config = dict(
    model='image captioner',
    dataset='photos of plants and fungi (iNaturalist)',
    train_examples=90422,
    image_size=64,
    crop_scale_min=1,
    horizontal_flip=True,
    translate=0.06,
    rotation_deg=10,
    tokenizer='word',
    vocab_size=1482,
    encoder_arch='mlp_mixer',
    encoder_norm='layernorm',
    encoder_norm_position='sandwich',
    encoder_activation='gelu',
    encoder_mlp_ratio=4,
    encoder_parallel_block=False,
    encoder_inner_norm=False,
    encoder_patch_size=[8, 8],
    encoder_conv_stem=False,
    encoder_layers=12,
    encoder_width=192,
    fusion='cross_attention',
    decoder_width=128,
    decoder_layers=12,
    decoder_norm='rmsnorm',
    decoder_norm_position='pre',
    decoder_activation='gelu',
    decoder_mlp_ratio=3,
    decoder_head_dim=64,
    decoder_fused_qkv=False,
    decoder_bias='none',
    decoder_qk_norm=False,
    decoder_parallel_block=False,
    decoder_dropout=0.1,
    decoder_inner_norm=False,
    decoder_positions='learned',
    decoder_cross_attention_every=1,
    decoder_tie_embeddings=False,
    init='torch_default',
    residual_init='scaled_by_depth',
    optimizer='cautious_adamw',
    learning_rate=0.0018,
    beta1=0.8,
    beta2=0.999,
    eps=1e-08,
    max_grad_norm=5.0,
    max_steps=18300,
    batch_size=64,
    epochs=13.0,
    lr_schedule='cosine',
    final_lr_fraction=0.01,
    warmup_steps=1830,
    weight_decay=0.2,
)
Rows from block 9 of the text decoder, named by matrix and row number. Rows with one number belong to one neuron. Each number is 500 + 50 x the weight over its row's rms, rounded and kept within 0 to 999. All counts start at 0. Numbers have three digits each. After the name is the row's rms in percent of the matrix's.
# fc1: MLP up (decoder.blocks.9.mlp.fc1.weight, 384x128), inputs 0-63
# fc2: MLP down (decoder.blocks.9.mlp.fc2.weight, 128x384, transposed), outputs 0-63
fc1.136 097:525494468508517565524454493538457551590506513405477586531518583441524445544490590491506550477485482353495512501432542392438475553534528471498562549509514516471553457444460555418532553403505450
fc1.137 092:442408448484504428459439445506559510513515509448490530480509568530476540549568567563531474432496494414460493522502408521422567549503514541604540483561506468534564480489484500504553422469500571
fc1.138 097:422452523527499522554456554523464619506491524517496551570547413511507511546456454514513507434590539565515438519468502519508494588465445424542480546528475524545530549547392470527464428493481565
fc1.139 099:449493571563375490431552531484459488494480490505540486549470481412484501523441527454484533478534507420490476523447520477437517577385516478482548519462510561477520433504400529414512449479512526
fc1.140 100:462471515495467525445506506587545495498469551367502583494506577453492452541505528527610505458499503479524537550506496415483478508442493401522516491458383581522602489684520495479526539500477604
fc1.141 109:430377516514486574509520463559567523514496484470575493538522533460465602486449545518489498511540560487497600538532480562524626552397491461426502480524442598574526521463517508491540513447507443
fc1.142 103:477419499532463523449576502548471481517508478406469564487576576411421453512478552530447458498470557523546574556443446505430527536433532507465596485513515604506582540540474497559578500429499578
fc1.143 104:520439471497523471475446473431474482452462577437529584496515566546511565530562504514584455534521506487532515534490545473517490437452492444526541575539412497558480428544570542425546530420446478
fc1.144 103:469509579466509580409551531549511555590550522391438557483537461472463523522585533539504497509612538446557517580504475557508505579523499506460457481473450521573446589561469552503455492437462486
fc1.145 108:480463484624454558519579427429433432482489463539470570554561524558518551535534586565498513520543478428533503511475514527487509573500490575542509512518512529495531521574484533589512544547468581
fc1.146 102:440539550471536425488470426524548429425432532490425456469493579492467476530532512562553572464567445489399527539501464412532490444459519456488546552497480571552515532560560538507549511502419432
fc1.147 111:470423431523508459550506464475499498573576479482462565700463585493452554525430559502452504592496508438387503465470457456360469500510458481599514458492471553490510566477485506475614562476485419
fc1.148 105:499527575486511536500462474486478560500565442450556500471534433524541533617437507323435583481504510429434471516517426523429512553449568517545523474466533476549504509559585448406432517546463494
fc1.149 097:459532485468485497522522512423533390507553561534466627526620506582480596529498503442533564564473444504476547492495514478430458494496411505559560451593462515484463572566573492497560551442424485
fc1.150 104:554470508531507543485426467496470446466512508489492619450550475460485546518572451545512575515399531481481550559532432595540471477507551499458593438461538577523452587554507525500492456427453568
fc1.151 107:501455483539526532445442544491455430452518470575503553586550557552492519519509504475370551548503443533474480500482364582340561573511489542457553566591514492549485587517452568552588437451526520
fc1.152 114:440439488528489481556485461478450534465447442470466591522541482447504438560444645409559467391561472484506450561490465544528537526432450498561529528507476588465512467610498540502534553558480511
fc1.153 095:381432516502518525521571531559532588489451428471486517511585526526551566545415575557488473484565523501497551437487497465387605607460511476518461441578469559488530521603494549578560450418446530
fc1.154 103:428512544548554501527450479441403392533473565524522466565464456504544430615531439465478571515464568494569471551467504499460453465433573449461475485520499439592466404440496511428569481435492575
fc1.155 098:590599396444345577477498503457597511491435455487548441527524503457526467526517573551538439498521542527539574578491477442540561579415521494493498422493569487466403532550535518537473473440468474
fc1.156 102:505566366526531626460548489472517467489560522506484566486565474490542576502612546458506589543475571477486531446437486405464486477446523500488469430580548473480521444507520492548478531382381516
fc1.157 104:551421473500452531497402467423424531521559494528474519494525468500524527588436519428482539479422518401482469492537529531455536617493577448557496439490427482465566480546525547490586493438485551
fc1.158 092:572496589479439554501463519471568533450463423503532460503503451429537605465487533430500505485583564521514643494495548553571534560371539431541489599469449519560527519582633482494523502434492521
fc1.159 101:492500478500492477560454528502540548542478568475483581520565447480523536509467594510421496493551530505456430484475448496404525518481609502455520537560478580478518646483443461614563447399433521
fc1.160 092:562487482447583541559500557452560462488466484471489533485465469489477521549575451531471455474471498415463511518510489477433466483533496497563487552530444529597422483556534545494456436437419569
fc1.161 102:529441532550432559394514519474521506552539490392448524484487529432543550606528539467525507535481437481523458476540512453491518531495438557428552513456455464509463495532465533417476482434449528
fc1.162 101:515528543561527569531529456498431433487437523507460576469558612495449465514507552444570532368620481502538493525513507498476566575458482491464530460545496555471530495517407498490508489458504581
fc1.163 101:464505515576517476519612444464486500523435473429505437547522496484503452495534519461601443434547440545580453522508550524530416409354446488515505531483486556466474442498474501425471459492421446
fc1.164 112:507500487541480459582511481431406500514446531490446493619501474442520501477453534556473589454498503546463501517416481551436508434417635518564528469474455567436482602486519499536573580408536440
fc1.165 096:479395506543463481455431464434444453555471527453576540570498544449518534550522547501434502433389525487549451481487519527437483495447593471496594482537433541443462454438459527520572621499497423
fc1.166 095:515495410486540435540546445522535502518537534484540505553467561553420440609630477473522523516590447505440487523552455474472433521508414487483511499572532502506483525554560558444484488514381411
fc1.167 096:546496487497511518473457510579483485511558492385519585537437505490482430501628481569514481531526482452462525539425485554564562554486591483480544594458482547459557554543470523510471395389432554
fc1.168 107:547511497486469568544478538457409467467520576508475447605516465513524447561577548462437489520541475559507447546475559585510518601443553523456536512551484492511494607557457472603553453402462638
fc1.169 097:397478565479478404499511476509514506506580559555472523580622565557432566483442510481514577468559440467410552493450496519331450560418455519428558563540490509448592511548432572592535502463507482
fc1.170 098:489548505514536472575529414505427485440534523513486517524456493579512427534464482421504464538499447475478577478484529544421549499425476470401508508510508477608572496433445518489531422505519471
fc1.171 091:514498493643477476548500495455399518448521432510486536515415509488530472512525458492448479461540523427475480450563470600528469435507491447562636520527523520538533453525514494458474533560453576
fc1.172 100:490469483528399445528469428447477464490422404465467509608461534449461522527489448435551508467553511587540461523458591480474508492447490407549600560552466550425422476510498532523471518511475467
fc1.173 092:384476528563437483522525531512568530502479513437506538518563508425432531533502378525504598544464571625500551507508407487451515511467492587507555493435547480522511443580527446543530477500521534
fc1.174 114:511471498578482557520382521572496553427531616474483447529440468451517603623521485507462447522571520516454560555477465449539530467503493469524550509461489491539438515520534429494473483469421554
fc1.175 103:537497402538449514629475440521482478631481524509597394531451536518404457542437491459484470515511526428456539525487449435469501504513492525573579487461504535552493559462557352394497465434389478
fc1.176 074:497580446515436483526536495481468453461480422536504496572453524517495482501534495416585559505446512444487416488477512527533510525211506512454487515470512507502493469507444522507525520528521491
fc1.177 099:488460434528520618533471493487523489542489533469510499570516510475520604528390498530493518505442563599442531557466504464510512458460549374539523545515474509520501512474558525405523467453418524
fc1.178 102:557414499566419476484463587518505619516549518446447517534556513456582564528591452583505467447589466386464490596454479523515460535508489508436507412474480481528495480538439526468505554459481466
fc1.179 107:469497511551554463509449494516443558444637495513490553465508576475554506567577436462443572498539513533447460497491513468511549491479534624618568480495377512517487525545562498417492530467475511
fc1.180 110:477458474535454524479523486517450559518417421437526495544435590589528426492567477545567507511478475452492427619473439526430507595475541477529488467541526551535427446607376509519586404431486539
fc1.181 098:499517438537527508556434449566571548472483543428504580533525544439495506518604506457609584401515538580504593588515440407522487421497494517502475447496516554563513478520628513469482551498501521
fc1.182 104:488546451452528513538502499513530551413377402504570595492573520464525519563485528420477591480522447562440474466573481455457537470489480600551564473516541523519404479504515573571469474495438386
fc1.183 101:544429462616537529439504541496369508464507497490426490477604567475518479547558565578510502440564500463599567505506491528501465525476530471477573517497522474493527503574488553530487422454473602
fc1.184 101:522570463489530471501579444520488455600505556469532566549475425501509495547528543574546421605510540451427434501539451484475514426465533461497476490465384520529545444471498522551551468433477533
fc1.185 101:444551545444566470445459493538525452460528537510505594493470502484504498498502503540511508510532576499495474427412497420493488396485458461478492475562409502503506464583502495521447459345457638
fc1.186 093:569432440513543504523500489561535530589479505479434518461537606496469479496554511532521441470503474499580545500477442429473507486518453527405548559500459563520520568562569517426438454419460497
fc1.187 104:479518469595496433488445480562504565539430485422497452576554483520490449546424419451480542432513487471513548558485448439422517485429567542606571481438568597509527498528530456467522397500505490
fc1.188 103:492483460586479561486500562519493582583552405374446471521544548530465503481466469517503504407496494500539527583466512526443527593454569527482547480540520576495559545532336495520530385444453570
fc1.189 076:537506481527546567547549532504510508521480538505463556544558547509527605527477446494515560513503531518450562529430411432395484513527565437594506439492529547539507436513424523557654510512461498
fc1.190 097:576495436531480413539422400516467533467564514466589459664437444437588520511541457399564474531576535470386502556447550359486519480409440503503502448570419449510469503523561454483550510495480501
fc1.191 104:550448560520524562497552515575555554513548458508428524495511510459486532501479512524455430588585499489487576527480382492477466493494456523531546510474520604501509595553565461528468511372400458
fc1.192 088:516436584620424529436554552510474511447547525458451547532567523428554545496587558478471515451552498522613469588570554537508454544487565466439499554519480501560519496499472520496476499513475533
fc1.193 097:494535484528445473443376444566551532518559468450479481529430491425503472525534495603542478451545508503576597488494510523543513531329507483493522517472498527481552503503584402429486527429491487
fc1.194 097:470561544474495527499545448509519559520574444468576464561530436516429536517578451514494470513569500445455598415403457492429465489451567479502520473541481495442504501470501519568539500508450472
fc1.195 105:412459589539425523447548374518458433568446474440492516581486559499562438541510455441470581529480550477506423545480572552503553574416520456448520518537420527516552476459430471469547527458525497
fc1.196 105:597519529507501597529463505547415508449492551469462533496462546471453497506612478508519476513511509543499530526490452518484479480465504528497490548518447633550430506513485487554481507476460536
fc1.197 107:582408536535403583437454491543447534492564509434503604482522544390541481567540517412434600539468465549409520556507559517442529541496518548568551539566443520488544504505414534446553540408512519
fc1.198 105:469518556504485528505526509473453494540548447570557460531561494507505531588470513479432476555454518514482578424465417492486605570470565460515463388457533483460608600560494559497559461524469510
fc1.199 106:517413393604557548534481457560387533464501526512489571500474625525542442555537480352515491551462474436458460588541489537505452588498535547471547549507574496523499477467499518523607447455423441
fc1.200 101:519512560517416568465525495470518504562567626461465573536489524429556589598537488540476546537529526519469556448549518466518539462473555491544495441519480466499553507457518485475528494425507477
fc1.201 102:493457497505530605494444506526464445519494497490511532455575561550480569556476458525518495430533534487490611596478453469527551568409527408506461425522482564548567590593495512495502501407470603
fc1.202 080:464513486528579469551542547363550321528479576476495571515499528502523444523532559557549569603495537497472453616529588505463452535398476540427509530520497609455505542489498542547479505492479561
fc1.203 098:466457567536502508437503505449483465542445487522509396579524507388467449487469566539470415403439497453545454514522507546467533521380523529440518529472460654519517511537445473483500498485510501
fc1.204 085:505536443500487480542537462468548454511560555464463392562516500519384387534597545528508513459480538525527458507466571503492495514362537488538486508520514494463535489599514474478437476447399612
fc1.205 103:507479618593515476531482467497547532501592491436481487652482509405513557617484437549415595483549512543452574489491536468490458543498502442541501479600445479468510557492520503537550473511541450
fc1.206 104:482519435534563428485453492543544481524558503445550480643509536419457451579590493511439494516461468495506482554452533484444466478436522553543545496507476465528497595511584467518568484483458544
fc1.207 104:435561442511467518559525495486591545432506507463464539521532411468509476535483559529389593547530466518466515438445546473442497528457523507433519478604497476487485561496556446657493508339398518
fc1.208 097:396489479529496534428495399528436524517510493510457576490506534541543417564556480376467466515602561481549455503449547514518546532486405505420593474510460573504528477523470498512508502523455547
fc1.209 103:375478446555509477501492489460471519534551548557431504550591502436546465627573534486420453499558492547475507501524525478504542435443483465529600420492485436544514497510475518482485544542479561
fc1.210 095:499516380540446525502477466466405490478421454520440476518511445454554477541473547531520520496573484500554505479473560367557475477430513402417526479497541544481358481479522506447501561491519474
fc1.211 093:471550495549465452452582429591495483559478521458554554605538492485504531498592490499456517575451545458486596572462411527496483459488511525460496540484479551546578506517525463460633511442440487
fc1.212 115:502454428535489428487506501450532507490513609550582489578556532552457553495516508536480537505534525496460538571560443550399478521468556577507586485497426527529436524500539438476618549425496503
fc1.213 094:539501501517480478487443552501505481518520516456490465564535419402514477537493446538555466576508520581475524467427505489528584433434525482537493449399512497506495584522517489473542521469471502
fc1.214 101:467518432541551444474579447416538404527532494476491561646477634497444548468527489453470460512472536507506540550499509461489487507448416523602519490517522523539471542568509545584533470516392486
fc1.215 100:491463456551425558466472544519516426544486555458510618530587510472375455552551454567505574502534469552518590461447491514518499461467496485387540522478475547556547554540450472461548534473558560
fc1.216 114:603484509541534561472574489567460504491543447464517550545468453479423582502448473507570561418466455520476545456535471548562529466459627546518525450474491553497489437537523490539504488504441516
fc1.217 079:444408470571479506520458580528484475544390514487442519481548581431447510473481548509520538464467575395455423565410460384471537480520580435526558587436529602453448479466393472482530536435469517
fc1.218 094:504394513561439527532551429452530512541559472364519510555491529469475540533463404495563513468521503432447541505569486460509547519483562409541510490481428535594503479516453498443482549461495464
fc1.219 102:478472545561498428606451411530514514536532540413440482551471527469379472461515529450508528518534425519448541559515492491463452450515489565587574556444529508541504660541583499496440480470476403
fc1.220 087:400508479507529488585494452592525585486493475485479474535545489457495597546393534478447534552507484537441516469374499400503469464489501448541597566498463621531481519552631506553561488460448423
fc1.221 099:571525461465450424460463375511509530474469527421594500497471443422529510543516539431557463533466569433536550506519534360523502469423430516444527432516461531495456408495557546525462605496462455
fc1.222 094:545542493510467522563426500545504459464491635510500531499511478473432521595590513553535497504530461532615486547558520540430490469462486555459525516549499476469356477511444433518617494459459650
fc1.223 103:529587558483498580468463513469559462545572583442576613497511460572412523619542444401467581495558575486453592456563528547396556550478568512482495465497490495582507558479461525532420501459450514
fc1.224 095:409446599524467552579452517567527529516533556497467631475489497509518604602439547492445548518572456436505465501531426529354454536511519496524558487503485526546491512511499474494485495511517498
fc1.225 108:444513521519531560463540496625491550586457473420512533466544586543399413499539492401445474419561541458522470539471439545459538552460487570469550446544478538588524497557453467544506430474452515
fc1.226 121:548549529551427537456455485454541534464454538387421529476590494537476406488550488455452526443595483500519432533539496595375431521447623468450534505583516552562497492533466496456495500417438513
fc1.227 087:571490452459582476478502523507447524465476435514496508487461569572460431498483518478507471404529496409533454558531446558405478602508539436503525412513484538507496443514508594528543527500485581
fc1.228 095:546445503564438525437432504567444510466524529435533573587548529497482577559461398446492580508443536498430582539534451545436475439502530497580557436599531508485492528473469547502649493404472513
fc2.136 102:461509496459504439515454544494532529526460460515451511558476517505561463468484565517508456517527423515513513439490482466603506465547466488522468521508567489548500470487488469485528556511556533
fc2.137 094:491381463435467437471440461523495440489441534462602446502517522551538576415515570448478492548530513505536477428593549553509479498496480535497435513419483475572529422460464480494457536528459476
fc2.138 093:538572393470467425578465449480457350519532507548518384457538500467529573543436427486405443547504498429455470536532516484479536432465549455527546454501405503470446566478510545478445592520529492
fc2.139 090:544463544486468517521513528537618423506577553498484460517596469475478410425501455514560488484500454471574607479526401583507522536601446588433440561554529454385499561471536553526442499472442490
fc2.140 105:474441493609511475507563518455490520443498462527527395543537417560458472549502408468436526451507546524514471417474525486477515564406521505560475507524639498480489567446509552537490528556527453
fc2.141 114:594506545498521441568513504572401505368544499593402523540476505511527527516482427477499485511482509500483525539582561579461460524536506519567539485521512489521478480414453475500550464525464456
fc2.142 112:531477492492535487533511488447568493534472531580497472527592461495437578491572532508430553431487495543465527396479521574433459479455524503504454555506418430468535509451455546541532475566537521
fc2.143 108:464454532605470495506552467491429551487509498526528502522415513517458594435466592493458531484414529569445478522507487507477484609438467560563458530500489546549482486493545482583420485576456560
fc2.144 111:487516502482555451465538504591460431447541491512560413475534459531511471455574531532497486469494474613484524551489460489518489431433488497573606511547469541476450450602560475495438494617504517
fc2.145 112:492599502431437439531442488520528531401512521528526494480481483613580453580496512555618441546572490531449410521466626479485470519527487440460476507448461580494464502574606436491492494516549474
fc2.146 102:534513531613443435472490492433511512436528585481419506530481478566498468517438553481526516543408519483527457488572509535473486559509477574545508408503594453470525563497419592507492473563433484
fc2.147 105:526490470456573591495506546535440488537401485527478498417412529445444466629512531454447482553431510584541542510489472489561575508594442501490512505441508488491450548474560546499464494562473477
fc2.148 099:447532500598467482456492479487549375433470480424481443488423554519437435394455512564602489504406449536483484542555496542397447524419453485435427513531487572481592517448458458490506540470526513
fc2.149 096:459557497449489498523502498548502472414400551603503568559448438443457471497496535413446545451480484480473511436358535409549507544547538540491502610602550534459606479468506528579517508523496549
fc2.150 109:519526567467421433519503421480477460375559475487407526523563472464568539496437522568584508568499410477544547470541459466564440386560514531503382497489547563422496522437560415433466530579473486
fc2.151 103:443495569557481408466474506532553429456509569420537510537400437519474464409489507525437583468432461620436426496577523551502462475570484507530479488565528474464467509541411439518416408508516469
fc2.152 116:529573494431533494402484406509457490502459625515510452414497532550511453556454493519461474571438496452415552514579591423555487495469499523509527465457566513462430544559524489537542465460455453
fc2.153 107:605424490474409418560561460486453547513449527413479531498482521533447478497515492618532488490509520540477497520578590501509477524499573510566543485500515515566483593458539441437504425563538428
fc2.154 103:469562561488506509425581441397528574449456522503463481463476500614549563509491540595508411487507507469454497538444565547534478549527432488516548578453537491545492569527543443530452469521498432
fc2.155 093:451438539507541552496444440578474512560430491469583563525522452498433446502572426483445536537487499477538417510504425517602517483592480539486460548494514464464473514565533358552562492603528530
fc2.156 097:483492457520425530568587521463562448480551546524522539457473436484431517468481536455406539470524475425453482456491581489572520571566501576518483578613528454449543454568617539591443530456536560
fc2.157 117:535519436579429509504587549524525521473421509522448504487506515468536487426494553478517427482621507495480599526566516559435456423427422619464484446571596511506519443475497498539484564513622472
fc2.158 085:520474499477523500462493441559415515566473560534426571447490500534448444447450487444521509608445548534485536514474490581514350482563420413448544568542500444462610494366442558480504584495424474
fc2.159 101:493433525505382529461518456414550536490523486542511500459416461558533346421551454502427522439496511450532482544472596462508454514390419501429427473574507468572422539511600491427554431492499430
fc2.160 086:498514503460479436493509483464550497460540528530532463506504534569508395465432580502433502516650530553602473389524409510547474538620484526537493487517526544437460635523441477405536508517467465
fc2.161 097:576427425452553417576605462497460563525447607537455436590494487531462439472379463553482494463499522495410426461391510430499554439467532509521480560489505498493492499490520542448569488426516424
fc2.162 096:516530456436539513507448483483404476470541484538474551362546571540468538459476484471545529517456485482475489523532565380536529458459501477456431452482494531600516516458543477505484515479387437
fc2.163 100:587572443453491437472540523548463542466558513457578547543544580562496424487500484426557508633485520447466473480524544485498481488545503652486495496517465442594474476501455587538518486523445428
fc2.164 107:542635468462589586503551481518465474517476484486425491482460510402486493533485487589544481529507598479460495530511597492505511421435510546480525477505551522508434495525569567481430627498438419
fc2.165 096:467460510473513524463571453564390543470448533533561421458459483448476495477557460599470506591465511490457466518436511443498528451378477574530421409450546467452431522521541488427426515560530424
fc2.166 103:555471461556477494548597498515570497489423490500476455504549451524495518485479401471485404531557479492603478436579525560490472564434530662512431514503468460458523580487531581622495567488573448
fc2.167 100:498432524513482439451508568489443451444495481411465535507471498465521537463495540543589462556561428443492489436494547424544545434566501528519581576414482524459502480480595502446531547566600481
fc2.168 114:467500511420547478520502505521507495559452434532478483500512495534451512462430561510481435477506607404479481530448465559502543608493439472394441503468460497578430554442471545465492570510530425
fc2.169 089:493409568443473409439478414551513430580517510534485464512512521526468453447527517467493548534484485436528537507443524487499526535466456508454488577487441445425596583490373542561515465507473555
fc2.170 078:467531529571531457563559516512481544534550516551471434474558585517481489483556510609504474621344470530474534540426508400494570538576419482441488494430500507458624517437496509516499491512496505
fc2.171 086:548427544392596505427472471525549518517550453500501537517510446547500567529439613556562437517580523418479528550517527405552622441525458503432437498507494540481429562532484576476546526481485491
fc2.172 101:573469593469517418430545503560590446466569441531426492525499423558567531522525508441502549568458468483485584544453431465478578556496521484472527528500521492526589558574518552527583491516493539
fc2.173 087:542431423479503478614415459460539572447500402579532497391480500627578480451460594495527422492530480387460419489501550493517474558531461434496460585473544555461481501451474461492461468458546458
fc2.174 112:453510468449518467522519534527478488452482417491589484408540540553518431468468481499480587536504570510509556447455586481435545492426512433409479531565580529480517429465403546549431555533536464
fc2.175 106:480570511511507534441544535575524500510528406520533488496560557484431434506523486589498568595478523612525523447496523552473480519536403504444494503488571457536512529491531563464529544560567575
fc2.176 069:528379512500494577536515542517507473506454464537519499515528546468439451514514598549480528455529483499587477491513421508495467368732498532380461547489457487460487557594505472438471454504514584
fc2.177 107:566547455571493471474435536560514418579572491551525415456563492547479474499535439559427501470445481468476466479494513508512524429518458574540501516497393348577502548522428583512445522598476484
fc2.178 096:571538499561512448459539524466436582457430459471545544463569517500449443523446474514601494512447462513382442500457516321499471510487538426468523582471407457507466527472617506516434453457595450
fc2.179 110:557479490513494506394453549447467480489568399527474455483448502501503499435442393451563532460462492620594499578520499514576589564481515436513505557542522559448531466460437488496544562557618596
fc2.180 102:437581511389437535521468492486558423466518448522498511548497420577487602489496479464514440547592434502552458483523486527501512528528508468515458508562470474453518496397456482567441557536604567
fc2.181 099:593522595607543541520524469509443544510514458537453420532509470552367556430474486536478468513499506526582450467531501544465501519488545556500428618513556439483508539457404584596431500571510522
fc2.182 104:514471509473471549435454528510479379493498530492547397548545511484477550453546511574450472444435511457583426471462471553557459539475545464564448404606584486435517504505393473567498498422535499
fc2.183 102:513460477425495512511499417372588535443442493530490632536506494526488577501543455463619484555533480435475508520487548365414549497474519400533411475490449514430464551507572608532476517527453522
fc2.184 090:467559454540460585494521588516529506384447468482493426556491490525500474447473616496428518393565444517518530576514570489522494580499517517522539435596477547552481484548486491557461513479556489
fc2.185 103:503480431551467428555488483408498456438510497509518400599491481509511418473503501508416525436545513482555468466560571460461538594486458503496544532499558432474483496538517444530511514609521513
fc2.186 096:519534499517483417487547534495483485383535482550469478572470458513594443417437450501575572488611456524466491486511453507546438537585483436455544528580537513487513444503561551387501502479550525
fc2.187 111:521476459445465510556485561537499510494499514465575549585466493480499480518508528488402581495545537514583483484565455389504593527541502551572533554393421613419512510487463500524484519521428406
fc2.188 109:496486512449443452525534557471502503546492603469553490518521490485450613541541468479447507498479510506467494480591441513497515551486604549620540509465433497440472535512539477524523508533514571
fc2.189 066:521458541451530463489447533480492506462462449532521452383439463504481451487349629414492507538442494509513411534522536496491496462588551445445407618551556457431445548444406447476415480466570466
fc2.190 111:563492542513433534450570536458519521429529438463491525449470505466457519427568503501540532373498454506543506559486534480456532489526537414453443514520399492498517566482417470504545441497502678
fc2.191 103:469509523484528525494555555507545501470487521520478498574573488480498433467505410535549546539380482558472439569539544479531444403484539533415459540586534563555481442496537488435475464539599538
fc2.192 085:538587509444528499493516477542527475513471514496501503573555453499478554521395488455537502446484536421468504497393523333406550469549515460551467436445487490466471447518524570565466517538477402
fc2.193 095:450477533445592577470429563536590551552484491502519550481554486472497450470543569437489616619517517532494503471507407410474482500624490471459535592512598422509524488434438555497499538527482510
fc2.194 105:531525534519524479456557432485531581511487508533522530430583466567499482501477508436482452466438605437422483499491528436404484456516474432492407444464422386514492482541493478512468500476490554
fc2.195 107:535499517486557477511609405475439478472427527499410442486448412461566530476463418469470580452471465485544522470567545569517527475458444560466471544454660570444517501478453462567531517436560444
fc2.196 106:459511480547492457369537557493539501539574509539450519461493388537548466546416524446433495569494527526453552448584517501451456480524487422606481453444505523411411428490537482483456565506411566
fc2.197 105:532523479547516444445431573499494508489483527548522532525453457467480611417504488412527554517459405534584451518471503517533539515614463558446628469470520510546485509464473446456562444452458412
fc2.198 101:576459504570559531518516522519505567472448474449514435522525543502486436448508539516610431415567503611556483544480546449524420492456416427439435497575458508514453530457430519481502564570499514
fc2.199 103:476480425605431544579569480530577474526444429506496522470454433460462500515492515505517483564561460446454477567472464531566502480438540482525471412589539468452523510441421501485516578496665586
fc2.200 107:485540390534410510445387500524458582497484548456488527521459495525450403442522511505419457484453586522481436478406470567489510491506520521414602458408575452543556517508475452454431507450439500
fc2.201 107:437440498425492455546499446478469449517541440489553414514504483473547565509436508590578507487391539512457496502506520485439504491452466535579485507544492495495433535413428528519463480579537412
fc2.202 093:462459532534414521612512652466429514435434460508481499437479475485505512596495518510524501432598471566411543515501561477554424468571481522568491566403493608481627433501519464533521487602456512
fc2.203 104:533477529563495396455502503543466495461591538557551521538532507497483517476579460453475591591483457512497494461494520447411481545561482483551508434466534504480484469498533636470556466451390438
fc2.204 089:510474458585502543449533534481584521512515537487444505513576413509479576459483571442426512455501501326455424445534497522566569540589490539455460531564471453497539519524488531596419517506466514
fc2.205 111:484528501555483516409432487426411511510523448471507565468408465554490518507492551493488505469502607586484517499457453574493557502498529486466500394500566565599639511500478465411428572453390527
fc2.206 119:494481499397435507472531493474515483518463596442521406406474589455516554502513436536492508560463481517498569564545419489504584464470534481546554542456441489526421593421506450586470537556557470
fc2.207 107:465445476532433509528508439435555490484556560507501563485425394494520487461549505517407524486474518437473499432454572516562584526491435535432446470642523447480580477518613465499490505443504499
fc2.208 095:525520453409587523534460525562408532465534454491510598495463479383447435553507465446501543421554612495486494590540486406598496510471503474464474511528555541597501460442493512458405522518498485
fc2.209 107:490486595441512411409451398528559468538537484520549456491512410574497446439543427534479491500523503532501456510551545441593557489471450462577475453493495404456513507510500501539622574661517390
fc2.210 086:534495489507493439513397452523508521443585473447544506503504419506561501439501494524512608553447451525442470456377458532482506435598488552460480523553482403471587561554482435455518489543503568
fc2.211 097:612508539577550479526497407480523537513407550476467470346462488544511451570452508481484433387420615511491517459480543471513508498448502533476558508528486570537492517475444525476488576496541528
fc2.212 114:456495517469583528519501505514541513458480456481473532452488585525536516480493453531515540525447526487474502625480539466457534455478524527502549483451517561505415634506593382517470603504474498
fc2.213 084:556545397448573520504446531549499532443450470492445487435585592500527501472480542533608507453508450512561511502423569536562544483536501467588398526401458421454523487527543395509494494480559586
fc2.214 102:468538477480460555524578549520415463428434548640524501508455541544405527495435458434440460515530550529458517455487537473518515545433501500616414479514612487469477444488506545501556492529543508
fc2.215 092:506544447489575458587457460508503529498493552559571503507457516557494533506508553595453531509492514471484456335531397550527422474575555534455537538562589484490473519505480492414414474579506524
fc2.216 109:518508506463457522538574556473411440531477486607499550485400382397473459444593480579560489490531445627569564471497528440576474430515529530443519460462452535458496442479555517482530455426546475
fc2.217 081:524524602433471468547520573481484551542565472515389484404498511538508398491513488514427473530498497469460524545454500494487467471554462532503435612444543443509411411529527446544512522502451489
fc2.218 098:484522578427493516489523479510402434531427436532461476482440387426473445493525610511503396479445497554552539438476556621488448511545431556509395488514479508519540519487500446485580553506525552
fc2.219 097:499484528522429575467602547407472469545564548475487516456615549489424511473563461530544527568552582562490443537501518438461524549585420527473460630483572429497476574445517528492577503436631547
fc2.220 088:469500530451433483434468451513432496581620591499455470526442506498525519497484543480514589498542538591573526506466469572544506446522466562550548526521579500461504534421459467576464529510450537
fc2.221 101:461391584594504407518475485590448461493545466506481558485470524439475613454473540472459498501410454476492461423491411529485573499483492514611476484572490420441607560556507548533538455542532591
fc2.222 083:511473475494581467534535483491488463518510490578452538483439499510427551430545561490498522502534505530523528517501518634560500560445373553512450523481488520547460394482517404458440548554441492
fc2.223 109:521534460533483434537480445465564526494556506474487429479529532546517454429478541455534434522415398498491541501431561430456383548540510565497490492555492612500498533526502493452513472480566484
fc2.224 098:569470497538372512418514574592502419535519520453523460507457470497390443459523497541510470616509484477488529529566569425580464479544424554420497509460484512460386509527499495534436462482489454
fc2.225 106:496554488425521475488525509531496475409523487537560506422516496477519484509572524502505496431471543604515534600528507500586497467437504525465524431548539569523464452526511515499365529496418472
fc2.226 127:507504570515441480429443478470642518499483505417421520501422537462522427463484446490505443502510493551465493476520550463380331476372509452402439469511533617506475505562524507459468512491452455
fc2.227 086:469443465465452462531497465481502540486498476567557506559562516432538516443528573442493453522574495541535556397492435409473514408508463477439431453461517473555466554450513468509443485529549432
fc2.228 101:484476369388530515489419442555447556518441495562511462423364478438498563502560497487536517505503537566491541532489472460527534428474428485457481517422512508520497555400545439509405402471507464